A small image inpainting model, trained from scratch: norm batchnorm.
Rows from block 7, named by matrix and row number. Rows with one number belong to one channel. Each number is 128 + 24 x the weight over its row's rms, rounded and kept within 0 to 255. All counts start at 0. Numbers have three digits each. After the name is the row's rms in percent of the matrix's.
# convs0: first 3x3 conv (model.mid.1.convs.0.weight, 256x256x3x3), inputs 180-188, a 3x3 kernel for each
# convs1: second 3x3 conv (model.mid.1.convs.1.weight, 256x256x3x3, transposed), outputs 180-188, a 3x3 kernel for each
convs0.14 073:119162169121125146143141145120114117122141125144130122139114140157156111148109147160074154163119088149130103170171184152111136135138183105141148168141099110123119121147094082112157115106107132139164153107131138169199108167114111150119135141145
convs0.15 132:108145106156138185154146188113087121139107101119108104135114113159099091078127129167160140135130111135102141148171115081119147110114161131138115107090109122121131144115143160131173146147160145092091165157172149123152114133150104153110128138144
convs0.16 078:148179124163129184172148133122116137132152161106144134106153120140139138124116132113085119095092130155117100189139145127131131195144156137131111104170175123155127135097139091099181126101121190109135183150162157122166095125119129117181125093143
convs0.17 083:148139157164097134115131143130142100130143165094108119133162102108118117147119135093076084148106119165120119189131145217203150167144091161153164136109156122105137100094138131121108128123162171133131171151197151171169079141085122156146129108124
convs0.18 081:173172143099162165173118153128121054130112157130156160106130144123121108144155164136125122150113133128146097176111149155126172164138103174108106132112136153124168093101173131113098135127098139185152180151158154141122108134156113142167121147162
convs0.19 099:150191143120182149126140179140127106128133133130101101143109133153134134118096118129157146125163131081141102158159158125155160145151129148160117093107111137157134156088082127080095149160156166170116124145156168108174080143113129174136120134136
convs0.20 078:152142170229104093163131171109128120148125153163153164130111106124132134097170112081146101104107136125072121192162155183167157125117144116164118128147124128116126159145095126107111138098110139178135183157116163181162141191109120134168155181130
convs0.21 157:142146139150123133151135150095095105084097123121095118130159156102168154087168105155120144143104136124128147139114078080048113151133100145134120120074147115111138111128166153098146129105099069109142111122134128112148117141145127144126137129146
convs0.22 079:154117165163170191166180159099110073116192149082126123122103125151104134128147149089114098112163102137128111123108146140144127196175139078119108078125146138157114084130123086108137084126151164129164180140161198202162133116103135116130084105162
convs0.23 072:116194135176140116138121125150081129127087134112101110118098150126130137127075137081111149135090130152128140161152131131219148142188147162181150130133095093086122139130123068128157105150161147150141121163154146149164105126135116128086096154157
convs0.24 092:152181135158108217179196152163145140107098146100148156096135125113129076146127143111117123057118114096048093144128149132202116189130166120118122099115150144122101134119142089131119124146114136142151171175120160197213137152119123138102109142125
convs0.25 080:215140154078087137133170147130104133141158112124089137129097100132137137137147159108144127123092113152115094152092106126141164188193217133158140179099134096163153097131085077133090116151140162131149104180155139201179106119135120153112117105146
convs0.26 185:152117113094121120156104121135152144128138152139121133083089082125139108174096099114122144144135123124151101163174153089070097107178137126129152155156125134112119105135122125194147189131147105114075133087128147118139129134136148175151129131159
convs0.27 078:176131113180112116105132134129094127126123107108126149103111132152088113112091142082155116122136147112098124145122168172156105145168138170151119166110107116162131138125115129123142163168115156176122163134132147148124139116161108119138135160091
convs0.28 081:142148164164150173182123151070135119076111138072137154127105104124145130120144153132087109096120127102117113149144196131162183129163140137110118126151129137129098087127096116106111117102146170181169143177144114172165117182099143148140115139139
convs0.29 071:174145139142128117155152116117127101147117103130112104134149117138151107121086180109113110130107105133118132156102155166114115118162164081147132137126139137157118132114136142101091143112137151174155127157113163149163172119090136112130137136166
convs0.30 078:140141168168105141188136108132149129155121132142117100116109152127150178119141142095105106097108142148148159144135150166158153122151135134164104149153157182126102111128144140105134109134143167151162167161114153143175114094167149132142132171127
convs0.31 141:107133153159136145127139170118116111108106115095124166097108159112084051094180133132121127128094105156111071114153154108128128084088136126136113133117122131118137154135129131157130124165149122086144124076139145133147161135134169199143099124118
convs0.32 086:124132134105109150143117175071112149130142117151124100101145171132162133114157144097110104127108134114113088145107190173161110113161172133069110124119132121096140121137117116131101108130135197114162172134126145133140149150139137143108157101096
convs0.33 128:111170158127165134118157136135122108135120104146133121130121134129106163120122130146137146131112129116097116131104152109136139125132113109108117135171124126125127172184133201130103133090134143158140195150148154132093124116154114107095116119103
convs0.34 078:112140133079168151073121149064130168095168122100123137160095122130133105119146129166072087094146103113092078163150175145134150126149128153099132079134089129164112130123106047116155119162187121140172194128175140148159119121091130159162111123158
convs0.35 072:173143170128102110190110139139135136159137118116137159112112124104124114169072086123047124118114113089114129143161099172173105127208173137163124078146133148106129124135076130141104110152115133144159124127125163152160127101122124157113087148160
convs0.36 079:090147145158113150147132099123129120121141150121095130112125161151098108112131109162115101139133111085105106178104163143168179113192133161150142120158139107111126117143120088139115111107093140110161123128171148128151104113177168114136117132141
convs0.37 077:166161165161160198119110169108112104137140112119120137166138119128118105132133169144128132147126103173110099143175163176172148146121167112120125142145111121120130140148139116112069133110123164119135144114179162143213130133071108129139089134099
convs0.38 075:159176188141132094204097193111144108182148138119143154098138135128123071104155144170091123098112110107097159146165122169183139175145189107178147177168163093094110136120093111119145131116120136145124177160144142125149141146142111152128143134119
convs0.39 101:140102160145168157152180118128128115110111141129133147135141136104131116112129117149155135133140139128107149171126076180119143179132118105133095114147108154153124137095164101152150153114149131132133127165200183182110125127146128124124125100105
convs0.40 073:145163164169116117090137138145135128097136156122137104102146114125130115126150108100102182126112113104129103116161161200168140160152157120117126128140167135119142116091110103105114108150096140175137138139121156155181094127157150137135114141130
convs0.41 096:158146159105134144138140147106129123137155137114105145152119131117085081077104112151130105096130107092119114166165150182163173105165138135100098142122159111150140146147145137125130123137134118089146120081179110186164124136149118137148122100125
convs0.42 077:174160165123113118139186130161121131127131129116150121091160125113146116100100121100129059115106128112174138150153142127144165129171106137142112130105125139160134133120109081101147115148108110112186174140115134118172092120128089115081147133135
convs0.43 177:108201134114131099124136189128077120142094132134121116115168128100139103134106141123166145082144112086130148142179147098104093088104111143119120124104090115142109149133096104114152144119125141120100110114101145126118138118104111108118133136134
convs0.44 087:143113112154125155122133149121133107141108119121114126086129127137095117139105120119089116084098092130111098180111141201158166187141146146136144154148125101176119135130154142153148103084122132162190173177233168122157134135129141135138097156136
convs0.45 067:155152121148110122140162145144119159164126162130135119114162134131108121135154152168119118123101114122141082154105165154138131145146128093118159143134129111110120082137155093105112096126169163084128160118134174138199128100125087093144086137145
convs0.46 086:127153165154153173137134129123113103143148129121112144145138149113116120123118104084128120114135118123105145154136127175141170154159140090090156165124148146103126135102141095096159113122116117151160144163162153179146096137104128157130111137137
convs0.47 097:155237191139213145117180133126132097136122123106105133145113161122091130130077112120157113146146125132144091108104172152114121143155108096108153133121135145130110126144175127132147134115133144136146113104141190139124100126145133117124137167150
convs0.48 080:137104136144091149187160151132127104177131127132121106159080130109092154110102125113120127092136117171115109151136139137190151148150125098084139132099135117116128142120103122104118120104147155130152137174137155170206107106165102156158104133135
convs0.49 081:173194142177165164128114126132139107119137129134096113162147120120127116112136139165122136131122122126125114148139152186156132168171156123118126084148128135157090141095098145123136115087146161123151140119185142147166086159114139126130153115117
convs0.50 081:173154146180141138132142186131096143139124134161105143110154159164170113150168136135134107105107194108125143142184104167163189108186168116140113116108155121128150116116093128140157084093126158162102169141145142171195132115101129146150138102104
convs0.51 076:176141155159141187159174131149155147127138110125143099133106120137134119150115121120156132128096112116136088177166123156136196114162169144151126095124149123111097070095114132137135116115107140137173148149176193163174163141117130117142117080116
convs0.52 078:129119141162116118129173136124124121107133126154154105122121108127132123128101127103089059122088079092101132170116175132128176147158149089151175141142167118129140125108124107118117130168136106118145168143148171145173134132160110140125109097129
convs0.53 129:164161112132157146160138115127103115121125103152128108103094145152106134112046036079111114116096110113105114171109154133112176104120099124112083115157123116112111176152143176147127127089133110137155124125100147133105113107133150101130170121140
convs0.54 148:135123142070109153141142140130103139118101106123114124142123213132146118144149135125109109149127162114174135161125139097133073120150120153142124109088111144076143109093131090142150141140188122172107100101068128084173136094131103143134135150142
convs0.55 078:162141129141151136164152130127138142151113089117114132141081119160142150129174158130137102113146093144164106179097168155153184145142192094133105136139192117133130122120141101114145085111160163112142183154206161140157128110097121162093084148137
convs0.56 073:134145202164191157143108126152128130116164119107132131089136110131160082125129131106091129150140101112116068130147119133136181178154145147156121124114117097157093106117134103161181077118112193128150189164153111162147144132106120119138165131148
convs0.57 123:134127164151118171112131111113131140118117108118163145107123156147130104126075128146153147127113176110141104130137123110100096149098150107114125133135133124127132138136136137098122163116146163144172176133138139115114138133134176114109130125146
convs0.58 075:136125139183158114130091172126127131130140107110124146105143125092086131148124120112098098128132115127154112165152156161150144160149169150125144125108129124138170091101116048123145096142116151120155115123151153138167121109138141147127132137120
convs0.59 085:154121190122122140150094148097098121111133112115155147134098110125152120141110156103118104142132139126153086147160127210138146175132138130139135132146148133131128122155160143141149117135096169179160137144187184179144128120164150125157147142154
convs0.60 079:223185201161155129119149156153129117174095153100110096121118146096134101175131127100110089100062063136068137131186192177155196114138160116113114155134135126116137126114127105108110089108121168167154160183217145168202136112127173145158090119109
convs0.61 082:135169182131136154174092134112168114115130118132142126101104116140152108096088112131141140120142092108103180137147154106138146134142164118141133125133152106125176111164147069134144146125109086175147148138140151126121117103144137107133096095134
convs0.62 084:121106161106144120174138162109144133127163098103107100140121113100143096144117133091096157106123112070145180205157149136173152149146218139132160126125120147043137122102143141138143117143144151121156108123167147166152093117119137149126119124167
convs0.63 171:146129151111141165152142170113102149119072110147098131130166144118070108103131060116114134099164097120132117111136123107118120078124108132118125115084117100090136146130116157101069133124150128106113076085126090096129137130133116124138104092132
convs0.64 107:149153179115164193126179204115138152131108131142117104132116133086136129113103204149131163156116135133128105155115114156172129176137081125121112135079109127153156113124140081148153170143154123128154178120138114159134130158151129161153111124161
convs0.65 075:157157115134141140131122134159115140141123149131149157105135134130140127136138103096089102132140143104128112149160144147173177175138168152130126135127148126122135086130120147143110136116124149165165156156170130187116120144085142146145119137150
convs0.66 068:147160132132144127163107129133109121126140143122118129099132135099156118123095166109126130147147089126143124190147162134116172173153121117138124112132147121128140121130158072104086115091137130158132141126100157169175141091133137142143123101129
convs0.67 177:167097168075074107121143213116142132140127158153157152155171120103168113137144048118120087132086104137115140164176152139178149101097173123143113162105111155151150117106118139130146127129176166090105093111085076118209114113117123155118137110105
convs0.68 075:159150145109116155164142138149117126146157150113111099160137138102165124112096110103113149124092086109106094174160169168154062126176171109128160136151149129158128158089114126154107111127128181139164156149174172176149106110115154143138168163125
convs0.69 076:170161128125133167134121174107168131121130139135147132102167117138172098152146108091138137133130168143114094148154175139147162185118160127144153167145112120157082157105106108153094090099120110136117174135138151160173144134131091153152121106115
convs0.70 082:131180180184125134159129123140127146167135137119120087117117124156088117183122161140132179138121131132120170177130129150203110144116125120144160126154138102109133157116128107116089123094106177176133132121166151211194107148097127148134112157138
convs0.71 185:156186189104135121091087102127141140117116148140147131116112100098156096128124108167153137133149130149127114117112100119141102084086105109128148081120116123100103131087083100150107070123154121182151119108129106136135140106107124106132131097129
convs0.72 078:131170179149126148123138131120159139100101142108125121121123107106114110121138150127121092115112122172129103178183157156154169171131134134143121136134108153122096071124111136100144109104119158126204139151162149168186121134095123170192126112137
convs0.73 074:203147112169128169136131160161095108145102109130147136108141110160131103100131166117133109140115112136140145143175149133098139202155146095139131137160156136120145144119128117146123116143130143126126154128171172063157130103137140105106145129096
convs0.74 086:130149165190121147148130140128132109119158154108131099165112122103106165119129140118141120140147139144148129182153194132126152149158130105120124111161132168143150136108137135100096122123123148186183162172124150139126148105171184174132147146138
convs0.75 079:175184232167156143127149140130146152113146124126134135138094109159112123117107154128124168126121113101076086173184183110133160106159194137135104115161100114108125167101101123146155136102154135107142119145144186168205139121106143151103102154142
convs0.76 127:122145147134137166198174131132089080087103094108114133129129150104088129121121110108142113127122146114108120107121145084133147115098116126090142094110169106148144128187169139149096161138139118152129183143148156155139120131114111144125115117120
convs0.77 071:213131118130175160134117095134134132114117098102111147108150132116101090158149129075089140092097136128116063144173167149163163179139104105125108128082111139119113153130116133115100079126137187173134146109177146115129088129137082160184102124105
convs0.78 074:174169172134140125168136141097134116107132088096154136168113104148106105141098101093093110125099056137097114139155177161147167163171134129128110104128121087129103113082111085104121094118119159122175151162160189170156101140137127132166107099123
convs0.79 074:157139129136158192101130152129123117125154135135123130114114112133127136156133124116142107097115104121147098121166150177150123157124149101117132143127127141150144161114112154165127096131146141135120187166135143174163127129151103143127095118151
convs0.80 121:176146161166107140170121143118111126108114124105131144147179100081139166070092145131105135091157129139100116123163112194129184158131177124122156097162115105132123157143153102132146156132167199194107127147094181184169158128151151115181124141172
convs0.81 079:137137136069149112154148144081119115088125128110152158165089093112110113154148114091095141123107125138134102152133114177127140133152193151164125128137109125131124114111145124092093101130112091128192174169171132166170141096117133135133108122111
convs0.82 075:150151114194115115129182197133147110061168097106127103174153133148135132138130142108090123125131153157120112139148156154147163118154159151156146111095129111120101117123111125157201096122133162139112191177172155182151113150134125140171154121117
convs0.83 079:152119168139106169115184122107131117124139140098114137141151164133120164145146141117127122141131130173121151129137129166149177158108103112153122095156087134109111113101161097104100090093109153140148139151168177162189092092130136127125132150148
convs0.84 194:141103072120090153088129186150122111114088112129125126111144124119109150116105121133129163105111130105069124173171123160155108143074186144098126129117124143111143108107139096168164117152140122108151108073074126069134120152123123137142149128159
convs0.85 077:165123164146144127122159187122087124126097143139135163106123118105120177100086163147107144145119136116120127162139144089146142138118159158142114109126138109125111148104145132113133144095131174166150160219168193188168084161138118147147146149123
convs0.86 076:149194142165142135122143094106151158102136128078159132124099150122163123140132177139078099102108105148099110190200182154138147168167138129098161102131154142126128110127134139078126113139101168089156180143177176165164119121126137135164115138148
convs0.87 184:124087154113125140173175159129137131147127116135134127121125100166110145140172145085108131113130132169121152165118152143100081123196128120146127141148118157102107121110134136135148141125133126124106103128142185130058126133125146143130107111126
convs0.88 124:178145169163055187137077148141123116115127095106126105111115126093150141085098161160075129108108136122138120202157136114116182174135200096114121084146135111171146132125164146134174158129088152145133148125164066090108137150144122114146130149123
convs0.89 083:137137118110157164140169199090114117145161161146119129111148129125102113112078139104110125121099110129125108134179152159155134174162170099134144149154141124135136101133139133144149066138097143184158215217167163143191080137129101125119153130141
convs0.90 073:139120145132119163135136158122146137122125119101125134144155107109096163130161135102144151107110079136104120175144109119125168147174164124132122083137125126100129135146126122123108112132112129108158143146170176201198142157109137120125124186122
convs0.91 139:157127098104143170155147189096100142106131132123153114131099126091157120140086127165111157131099140123107076104106132162118068114151130133136139115102091134110118151114173148101119158149161096097110123129123074141183123115131125114122130118144
convs0.92 071:173133132147122144125103118129104155126150145122115116143113158101126146127145117142100148088112148107098121144170177152120148162073125161145122118097126095173095127119130133126154117144168108133174136106175161188174092127150131148145125112137
convs0.93 084:146107131181158176177178152108120096083134142142139144114091121087061132117145127144116117131144161130146133159123166162181160156126157107114118110144127127124142108128130109131139123140132156154186124135189193241202140145103138171115157136127
convs1.14 102:117124150129140141131147169142146133130157135125129174118125110119117126106158162101097116108087131125137148134144139172178149176154121120129137131092133136111124154125127143125132140107126124143135143109142136108111156157117127146144126130111
convs1.15 091:135153139136155125149151136105122163123079124071094099103153109133117085168121109119096098162132147121134172162135141099128137104094112118093113106103095097127129116161155153136137170137106123129154168155178152117160151165188129142155136151147
convs1.16 100:159177138125113151142164133102137138111150142133145153146148110155115133178131128107112107085098091116168122142177115128195107135138121120112133123149144129131162151156117097134134136135079122116151138125160115136161138136115099123124135123104
convs1.17 095:123175159147147140136151172126122129116122124151131102110144142130131146130113102136152144103137128139141132121132158151155132113169130140125158108130126141138145092139116130134084122111048148134156140107141140130160153107068114120096160151091
convs1.18 091:144141174149111156118136156120095133117112126132103080140093105156151125154144109088118097112131127089134155136121126140164136142144139128112146137126128155134147126160138172106071133131083121124116128131097154152141098111112102117131125194147
convs1.19 088:124165143117152130147103146128116121123119112147103151116142122121135146151133116118117132091135132106118128165132131107141174121141069099108115141148125135130156142133167153081101154096139150134165184141129183176143126119164120169144112170145
convs1.20 103:157135127125147102139112116103137136116122098128093128105097136118106121148096142125119116114145114113128123144147155130156182132183159120147145132139128122123134113139092098088085084143095092107140144153163160179178133078110127118111155144125
convs1.21 099:106115122148129136130151138137159127165174139136130136157117124146098107142108105078079098137114138105104153110098110135158123152148118117157157160154156129146131116142139119098150146121137133137110121113130128134132122168145099157125118137104
convs1.22 104:123149133152153189152143143129123106125142143132096121101096091152139153178172154096101147118127160088117156156151154151189168124148116134132116137115151086124121100126118137127127139102149149137165170158129179170181149141100136116096161124110
convs1.23 106:146139130160132124139149155129118120121093109099105131122138121096126106129127142122130128097139128106148110156180140154182173159157152123131124121134123124151128133084089153121102162110126143179131151177171156150132158145125146149109135144123
convs1.24 111:130151137121142151181131148120153149096123118153099140097106129097110119160168090141151151150127110142181199133137092122130117116129151145120132126107125125093129128128135142144100120088101153148149124156121149140142151131131157157117181166089
convs1.25 105:135162182114154152137165161149107108132140109130125124122069110094104116128111157124127130107125143091141141168186162125139135148147190131104134172149101164139103141143146116112089131070140146136146135149157134149124136103105133123095136121118
convs1.26 120:127160139136117110179168141154161191099136128086135140121138135133126122134121118146144153173152152160138133087122135068066135159132123116102146088070121099105140104110095155123115123132114127106104162144118139134134115100125141110172137104117
convs1.27 099:116127141131156158143104156110131148139136132122118148124150128147138133153146155136135110121159106126091103112130136154160142161133147116097115120140142106124132122113112115170121119094151164164153190180130143141112144093118098079106133144146
convs1.28 101:137128191131145154144134163120113100137118131125112162120119136153111102137115123103109111113130115106155119156169145110148154169195121125091143103086116115150172110104135075088119125139112141176148131143132142154138155142139145132100164120112
convs1.29 089:138159154126164158096118151106116124113113106146117115129148146105153160145156122107138091146098122130125104194144143121169113116148151122102134142147116130133157131107119128083089154135105120148110131143117135115132148119168146086159142129106
convs1.30 095:169134137144158134182140160150117131119138102127135122107151157130122159109170168121114116080115130167125149143152125135149110129142154121119097148157124086121097139133121145185121152133103175182184146134154145156161135149160130107148134180153
convs1.31 092:137168154120100109141140136128135148125117131085090137098108109140125116167154149145130114161149124105103129164170111123130116132133115119152106129132099084095065153147169142112166130158172135155162115205166137138153134127123151160107169140119
convs1.32 095:160134118114132169160140131101133121129146129147171099154131129133128183105126118129129146085126167122133138124141132178135097108124152115083147135174133145190162159119111116152118167140091139162175151163170139140111172108125114137123113151128
convs1.33 096:128102101165153141127125153117120101137149111092143123130081109167131152148133119124095102127118138112098170153122145098107144111111108111116132120097108107104112135097116147138119169139156154125156137134154119154157105101135096103126111138153
convs1.34 098:118136160116140154156142151114092128132139121146109111148143115135137155134141136109098116135138121134137096150155139115142169132145152137093139121130155135133161135119129133114120157165130107138141142130130123140136159104123141092110155150118
convs1.35 091:139179144129145144141127106112080134154110135138101130118149099141151141194141138089083118124131121162141138142138128135130140154128136141087163187135090131115110153128121138090121156138113143146140137169152142148129118101131068067088098140138
convs1.36 097:150146105134144142190151159098097124109119133114086112119138109138123152116128113155108131098111139112131111160118132171187146159170180155172176107154133119127132124114128100117116145117133121172142170142151132164142130135118136099102124124108
convs1.37 101:124155159133108150179168186131120104102142123119141128114101130158154150132096109114128139126121131096141110140149130138190146131172128122131159120104122155144125114113115123156093119142079130123131144178162134175110161147126131105111151118085
convs1.38 105:135150126085112148143172155125118138126108115129100104113125112116117141122088104116108118108117117140113144149128152174157165175165099129152162152124118140128130140117084126101100106126103118117129132148133130135165141086129122136098122109083
convs1.39 085:140150172150140167127137162155132148151123171113154067117151129139171143149114148113113102156110127099105114190177161153147126156082126128093110080071106126142108107109124094093115120118079148137168141122154144137141117114185103149177154178153
convs1.40 100:162154161154142156144146131125121105122071123128116138127116116117121131169145153101088110119127103107180129151130134119166139152161156149147160123109145144097118130131122141098095138114116126142131127166131151178137127111129121085104147122107
convs1.41 090:118127143145164159146166119137111125152128123044093127089160131126180123151159157139103108119112168092136139135143122114139108097112158118115125170144134100142089122154123157131157150136146131156166168183165190163114157125116120118149137142116
convs1.42 104:151129163124133137141100150126063118124131121084099113117083101110142151131143153120115119106128131104119118141144141158119160138163161149103130115126125134124114114078106124120098115109095116136130141131133138146128114134119138122130159129084
convs1.43 107:130123114124112101155171078154130108143107131151113145110136121126097112148153157124106111140109147140091094131098105154114134106128128101134112121134098106098114131120139116116149167128154133153138103150167108117120154139105108137132100155129
convs1.44 101:118137161138102146172134150140148117120089118105136132091148135137118134150141127118149131128141151127134137139139145157180135133138153161138158103061130124129131146124162119120120110108093104168122161169140175187145117120096100118129130116125
convs1.45 105:150147164145134145184149172108116121110139126131131130108105132126129142149146104129088125119111119139139132133156117152165150087153142111135136149106130085144145120162107116136078122148099147126132138132129169120119144115116137119132163110080
convs1.46 096:154110162116156184143137155121102149166120125152137137092113129147146143144154121093135121093111081131081150157140153159137164163118134109112150130144159105152152123128163111088148116104120137152131109139176117166165095116131112125147134133104
convs1.47 084:126101113135106139156150162132107120128128112090134130119118124128141165148135123127117097132097147131102165169148160162183165105116117150143118137111139091114116119127148119124166187184160140179171114181159148173132137140152119168161164096121
convs1.48 098:108122132124139098177160143127108104120108130140105104113124129109144148121123144120158107141082114093106115119128131156163143126163159140140110127114133135152127136118097131125094127123083121128139147167162119130167147137124144113101162136105
convs1.49 093:156121090110156157145146144118105097131115108136127124153120136158115124156158140093152075136153168112093130152160127149180170152153146131133119129126144123145110154099156128125161151133117121128166141132148134138170125136126141153119181101118
convs1.50 102:138161154144168167146128201117122133118133124125133104101110107174123108120090110121095108145131127104126161157151113149162165166191159103103140099132170118122134126108105100155116127122086178137132166149129141144127151153147126130145136118129
convs1.51 098:120141158106151129162201143118103106122131107117132115089153132092116121151125140124136142118138151140109124129119126117157136121171088123122122112144139095115157158121119113112125130129129144132103144158151133163173162106122143148138150162138
convs1.52 096:130141128160131172154138152110077079120128137148132135123084080115107126113124108089122125138107124145140133150147127121139147145150161107099155096126151100150152125147096149123077116093098130171142174179134143155155151117120136107095159138112
convs1.53 096:137107079137125139137100171075073102106163154136179120127134099138134144109174136100079125134096097138102154182153132158144135094144122106128113108095118108128122106160158106124111147136139163157154136153184126145164162136132115095133127136117
convs1.54 095:083121153094120133089113142120144153154154134141133137138141126182133130151104128102085128094102131112125130140096116129150110126128101146134158158133192123159153128141128136121122134108128130149117139167101129135120115137172134170149143149146
convs1.55 101:139149175153143153145123123114130129137113133094099137159099135115111118141164135114109112131150107155162131146163140109169110156187140129146151118105141092123125112098150141139127131123101164122137186144142137125171106120116107122093136148129
convs1.56 101:145139160112142137130138132115099137126084146140109116148100083130122112149111152138133145107173154120142112148173128148188144171177158121128161101104150140174148129102113113088148098140108147136143150155126135135120169133092153136117155137107
convs1.57 092:156147156174160137167158161140108134120111157093122119129118115155126124147096124132132113120107126135121152174191150171142119107096130105095114134129137114120105148137170128122158172148160123141148103143132136115123159125125140154147144161168
convs1.58 093:157147141129116132136132163120126150112103139148108137113106114110161130174165118110099100111106104121122137131111162127122139156144187138128159111138116142101130139098098119117085120108119156155175157130132131108127145089158156120144153138122
convs1.59 096:171139139156147148188165165120118135155123137100117104114121130094122135164151112122123121118118125145150151152142132159152140124170157122109122142160148093129138113122173148113131133126122166147140171137144137142132142132161111118165153145146
convs1.60 099:139138166147127161164125123117099086118107109107093132115111112108159135098107128084121142096122125109118135136121123165166146134148145125114133171106141115131129142089128115111095119068094134141142142129175158129134147134086138139109129118110
convs1.61 090:138117123131140140118124184124126134131116128092094123131124147150143131133160164129112111149119116141113129168162183128112142158169128155159133162150129152142093125149110115132144151147147161164146132140153140119135118108126126105128122101151
convs1.62 100:141160157170160161151162135136091122105090101108100119122106113126126091130136115126172155094125158128113125118141125113167162133174183104088106101111107103155131136101099110128118107125140153145156194201158147151161149145114139144127125125134
convs1.63 096:112105143100092100162147097144178165138201169120152162128093147176117127160142118121092091094101130140148139155120097118107129126133117141138136141173144111110113123106103170106132163121133127118128121089110151133107119153145129145174152110103
convs1.64 081:161146153111150158103126154152131177121126112076119101134136112140151118136124115133086085144138095138107102190118106105103102096123078133076096126085091104102114112140138140161164149139131161169137193194137135137120128135150132135133155141178
convs1.65 105:121100152128138141111126170141120101132146142112094074138097131113117134126087115118135136104124134116096125131143160147114144166160153166132111152145150138120114116108136130130102129146156132111132134146160116128128129114104117117107126162130
convs1.66 107:144179168116159160121129134149128100128104111117143132114134109127149117125130105114102132132116148111121134161159145192193172194154160157134130113116120134137160110142146110134151122117078153109127164124126155121149145116120133094117128132105
convs1.67 123:099122141118127120144153150096151118127129150136134138150163107178101096139091122148140124169149136120146111121106104095141127136158130109117133145088130108121138151180127167115087163087125138146137156134135131115112136169137142141121137139130
convs1.68 100:128130166100087126158138155145145102139081092122113114136120145151144121130127110110120142076116142073099119114127140147150155158128180144115141145124137111134150146144132119155130105113093149131121171177127152172128129136147124128157157110143
convs1.69 097:146125148117131136150144132135127094123106136122130141094135121122141111148127129111140125087117117132120137139176159150169171144170125169147125150121148137113124097127117105067109132135082132099160131105115150131111157126140099092123185128095
convs1.70 105:165155158156116134137158168148126151079089114111118116094124100131138130162115105127158111070108129084142140141114105132116182117130163121128119158141175159134156151141123116145093140126107137129150134172141150172153113114121146120084132130124
convs1.71 103:130142135166162147117101109129120116143112129094081107134129130136130081107119135141123153159117174148135134151106120124132103137129103131114094107133079117175129110151122115133122119120145133128141143114109125101076184146121160138106144153147
convs1.72 103:133136157147105187148153173124137097142115123130123128116108122142175155124143108133146100146103112137139117103125179147180127154157156139145146129147146136136107142128118111103123143101142118155152158139141162177124168141107097122134120127141
convs1.73 094:111132145121129175135101162109107112140116136125131101136093146143129137159143121124113105177106135131142103162157136105184146113143131095091122075140176149129112149149165144111120140143121152137141155127142136143136104128136136146141139165152
convs1.74 085:159153160138159126153180138137107113148149122124108091123170119133165160174150133111105141107089148151087179182131120132140134148146117138091112134150124097116076151168143124153108151117118139168148148124148126142119133134135169158188161178184
convs1.75 102:105144159164149127104118153110076117092131160094143126127135112126120097140106116119160138107095119109139131162171151147157187151157146193110112147155161151147112128117151117123111099121147132139128177155151157167148143142128100138075128131106
convs1.76 092:155089057096114126134131159133117149146146124112134131152099130121144150154135134120115092123091107130130146115137128117145171136112148128124151128087113131121130100143131143120132158127152159157175134152161112168148106123130113090176143130111
convs1.77 099:120125173140135164160131134129116116119113128117110099144119071189163111129137135131132118106122108144105123143151120141153135121158160147154149110134169119147122155126148113091126122123108140138149167168126136145119133115126137098129126163122
convs1.78 103:119139169163166181141167212112131122131133130105133150102098107087134155115125135123116168104086142125102122126139111132139127131176183111160118114156103112096129130105127136094120148128075138118146152132150160127138162093119097125112126149127
convs1.79 097:154138171149133161163117130120118115139119130118103102111079140121131140165129125099115080114098107139142137158190132174181168168156145144119152116135124172146123083110103093111085122110126161127125150119097128125125154105124115095098139160113
convs1.80 098:141181158155122141194158113133160128104166148082114110113158143119148155091135110138162143122129141134135137147143120132130127129115137117110066120146112111107111128166134113145102122132132146184163167126143160109107161138121159143150165167167
convs1.81 104:139131140136119149136141142124149155146089099097118131132126114163113119109143147133126135130129113103130126156189164113131138122167219133155127092120161114160137194179093107150118123109104183138112133165141119171173119119124126126081153150108
convs1.82 095:147121167134152147151130124136123122114134132134093109125115095124114122098123148107114113126091083104150138159156150115145122139177155128135157130161152132145135127131139123114097164082105115130123131103142120123138126124101109114109157116148
convs1.83 096:133145158157149142132149183128146127138113142115137111122126138111132164120186118120121123115146106138150118161095145140166122168148138129126141154117137139130073125124147110144151115122115135151154141159186155124133092111138118153151123155122
convs1.84 105:115137129165172160160165131158149113136154124146158141130171108115124130137131113116097119150118118127137143137101120127067116117073109108159126131142125154139105163162134208183132174095113117128135129139128148149111133150116149149101168144112
convs1.85 095:120120133131116177151168158134142128110125105112121097123113130141102142112157139142158078099093139111167125158150139129108144159147154130139135112128091106126120142121151131130155159136085118126151132119107155165138118089139123109123134148096
convs1.86 101:138157166151170174145137153095118112121111124135118136126110125146133151133146108108096095102072116121149158140138138142161136161173172137132147160137141163154109116087116088149136103123126140163149167127153125127140129103120105119116141129098
convs1.87 109:144136114126104137137119146148122182114120138112105123121086150100114125117109094130136102114172161149139158128149123079076135124147129151080114109063144102087093110135120168157106151156130119111099114133126119125122059123125108151124152132125
convs1.88 087:148159127145190146142140139137139142117136127074122117140150126124134139182104112118075068158107119140145171122149126107113095088101074149135097106103103111108098123166151137161155164139178134168139148184160161162131148121111157149148137135143
convs1.89 104:137130165097115146186168186129128137127128118134125124124087109109061093124113097092136117123163139075089120117147121169139140183181154134099126128102159105124147142111113094126059077128104143121146157134160155143153139137147131109132141117107
convs1.90 102:131123158154158145151154200128109100103096123102108096118085086125112138129129111122174103115167121112109101125157095129199134127163160158118161155138145118159100106109115118126105116116092136127122152170151136124185146162137128147137145125151
convs1.91 093:137177129139125121122149145152168149122118112094126101141162149170139144145144145126126111160111151140127124147110101125136119099097114125126102124123116091114082123177130139146095163151134121144151148159158136157124147155140149143146154140132
convs1.92 107:174161162135150154158143160129118102106092106117093141121100139117136124129119083127140131144138111132096115122167155141162144192172144137139128140121121137162142131133141154142139149091094180134179141169107126169148160122111158115072134110096
convs1.93 101:121168125130149150157150148130093117129123097131104097125135128094083115147127095121143117095094126092089130152150122142152153176189149139097116148103125151098113094110119093070101112089104127128150133152189160166166099125146128139148176150116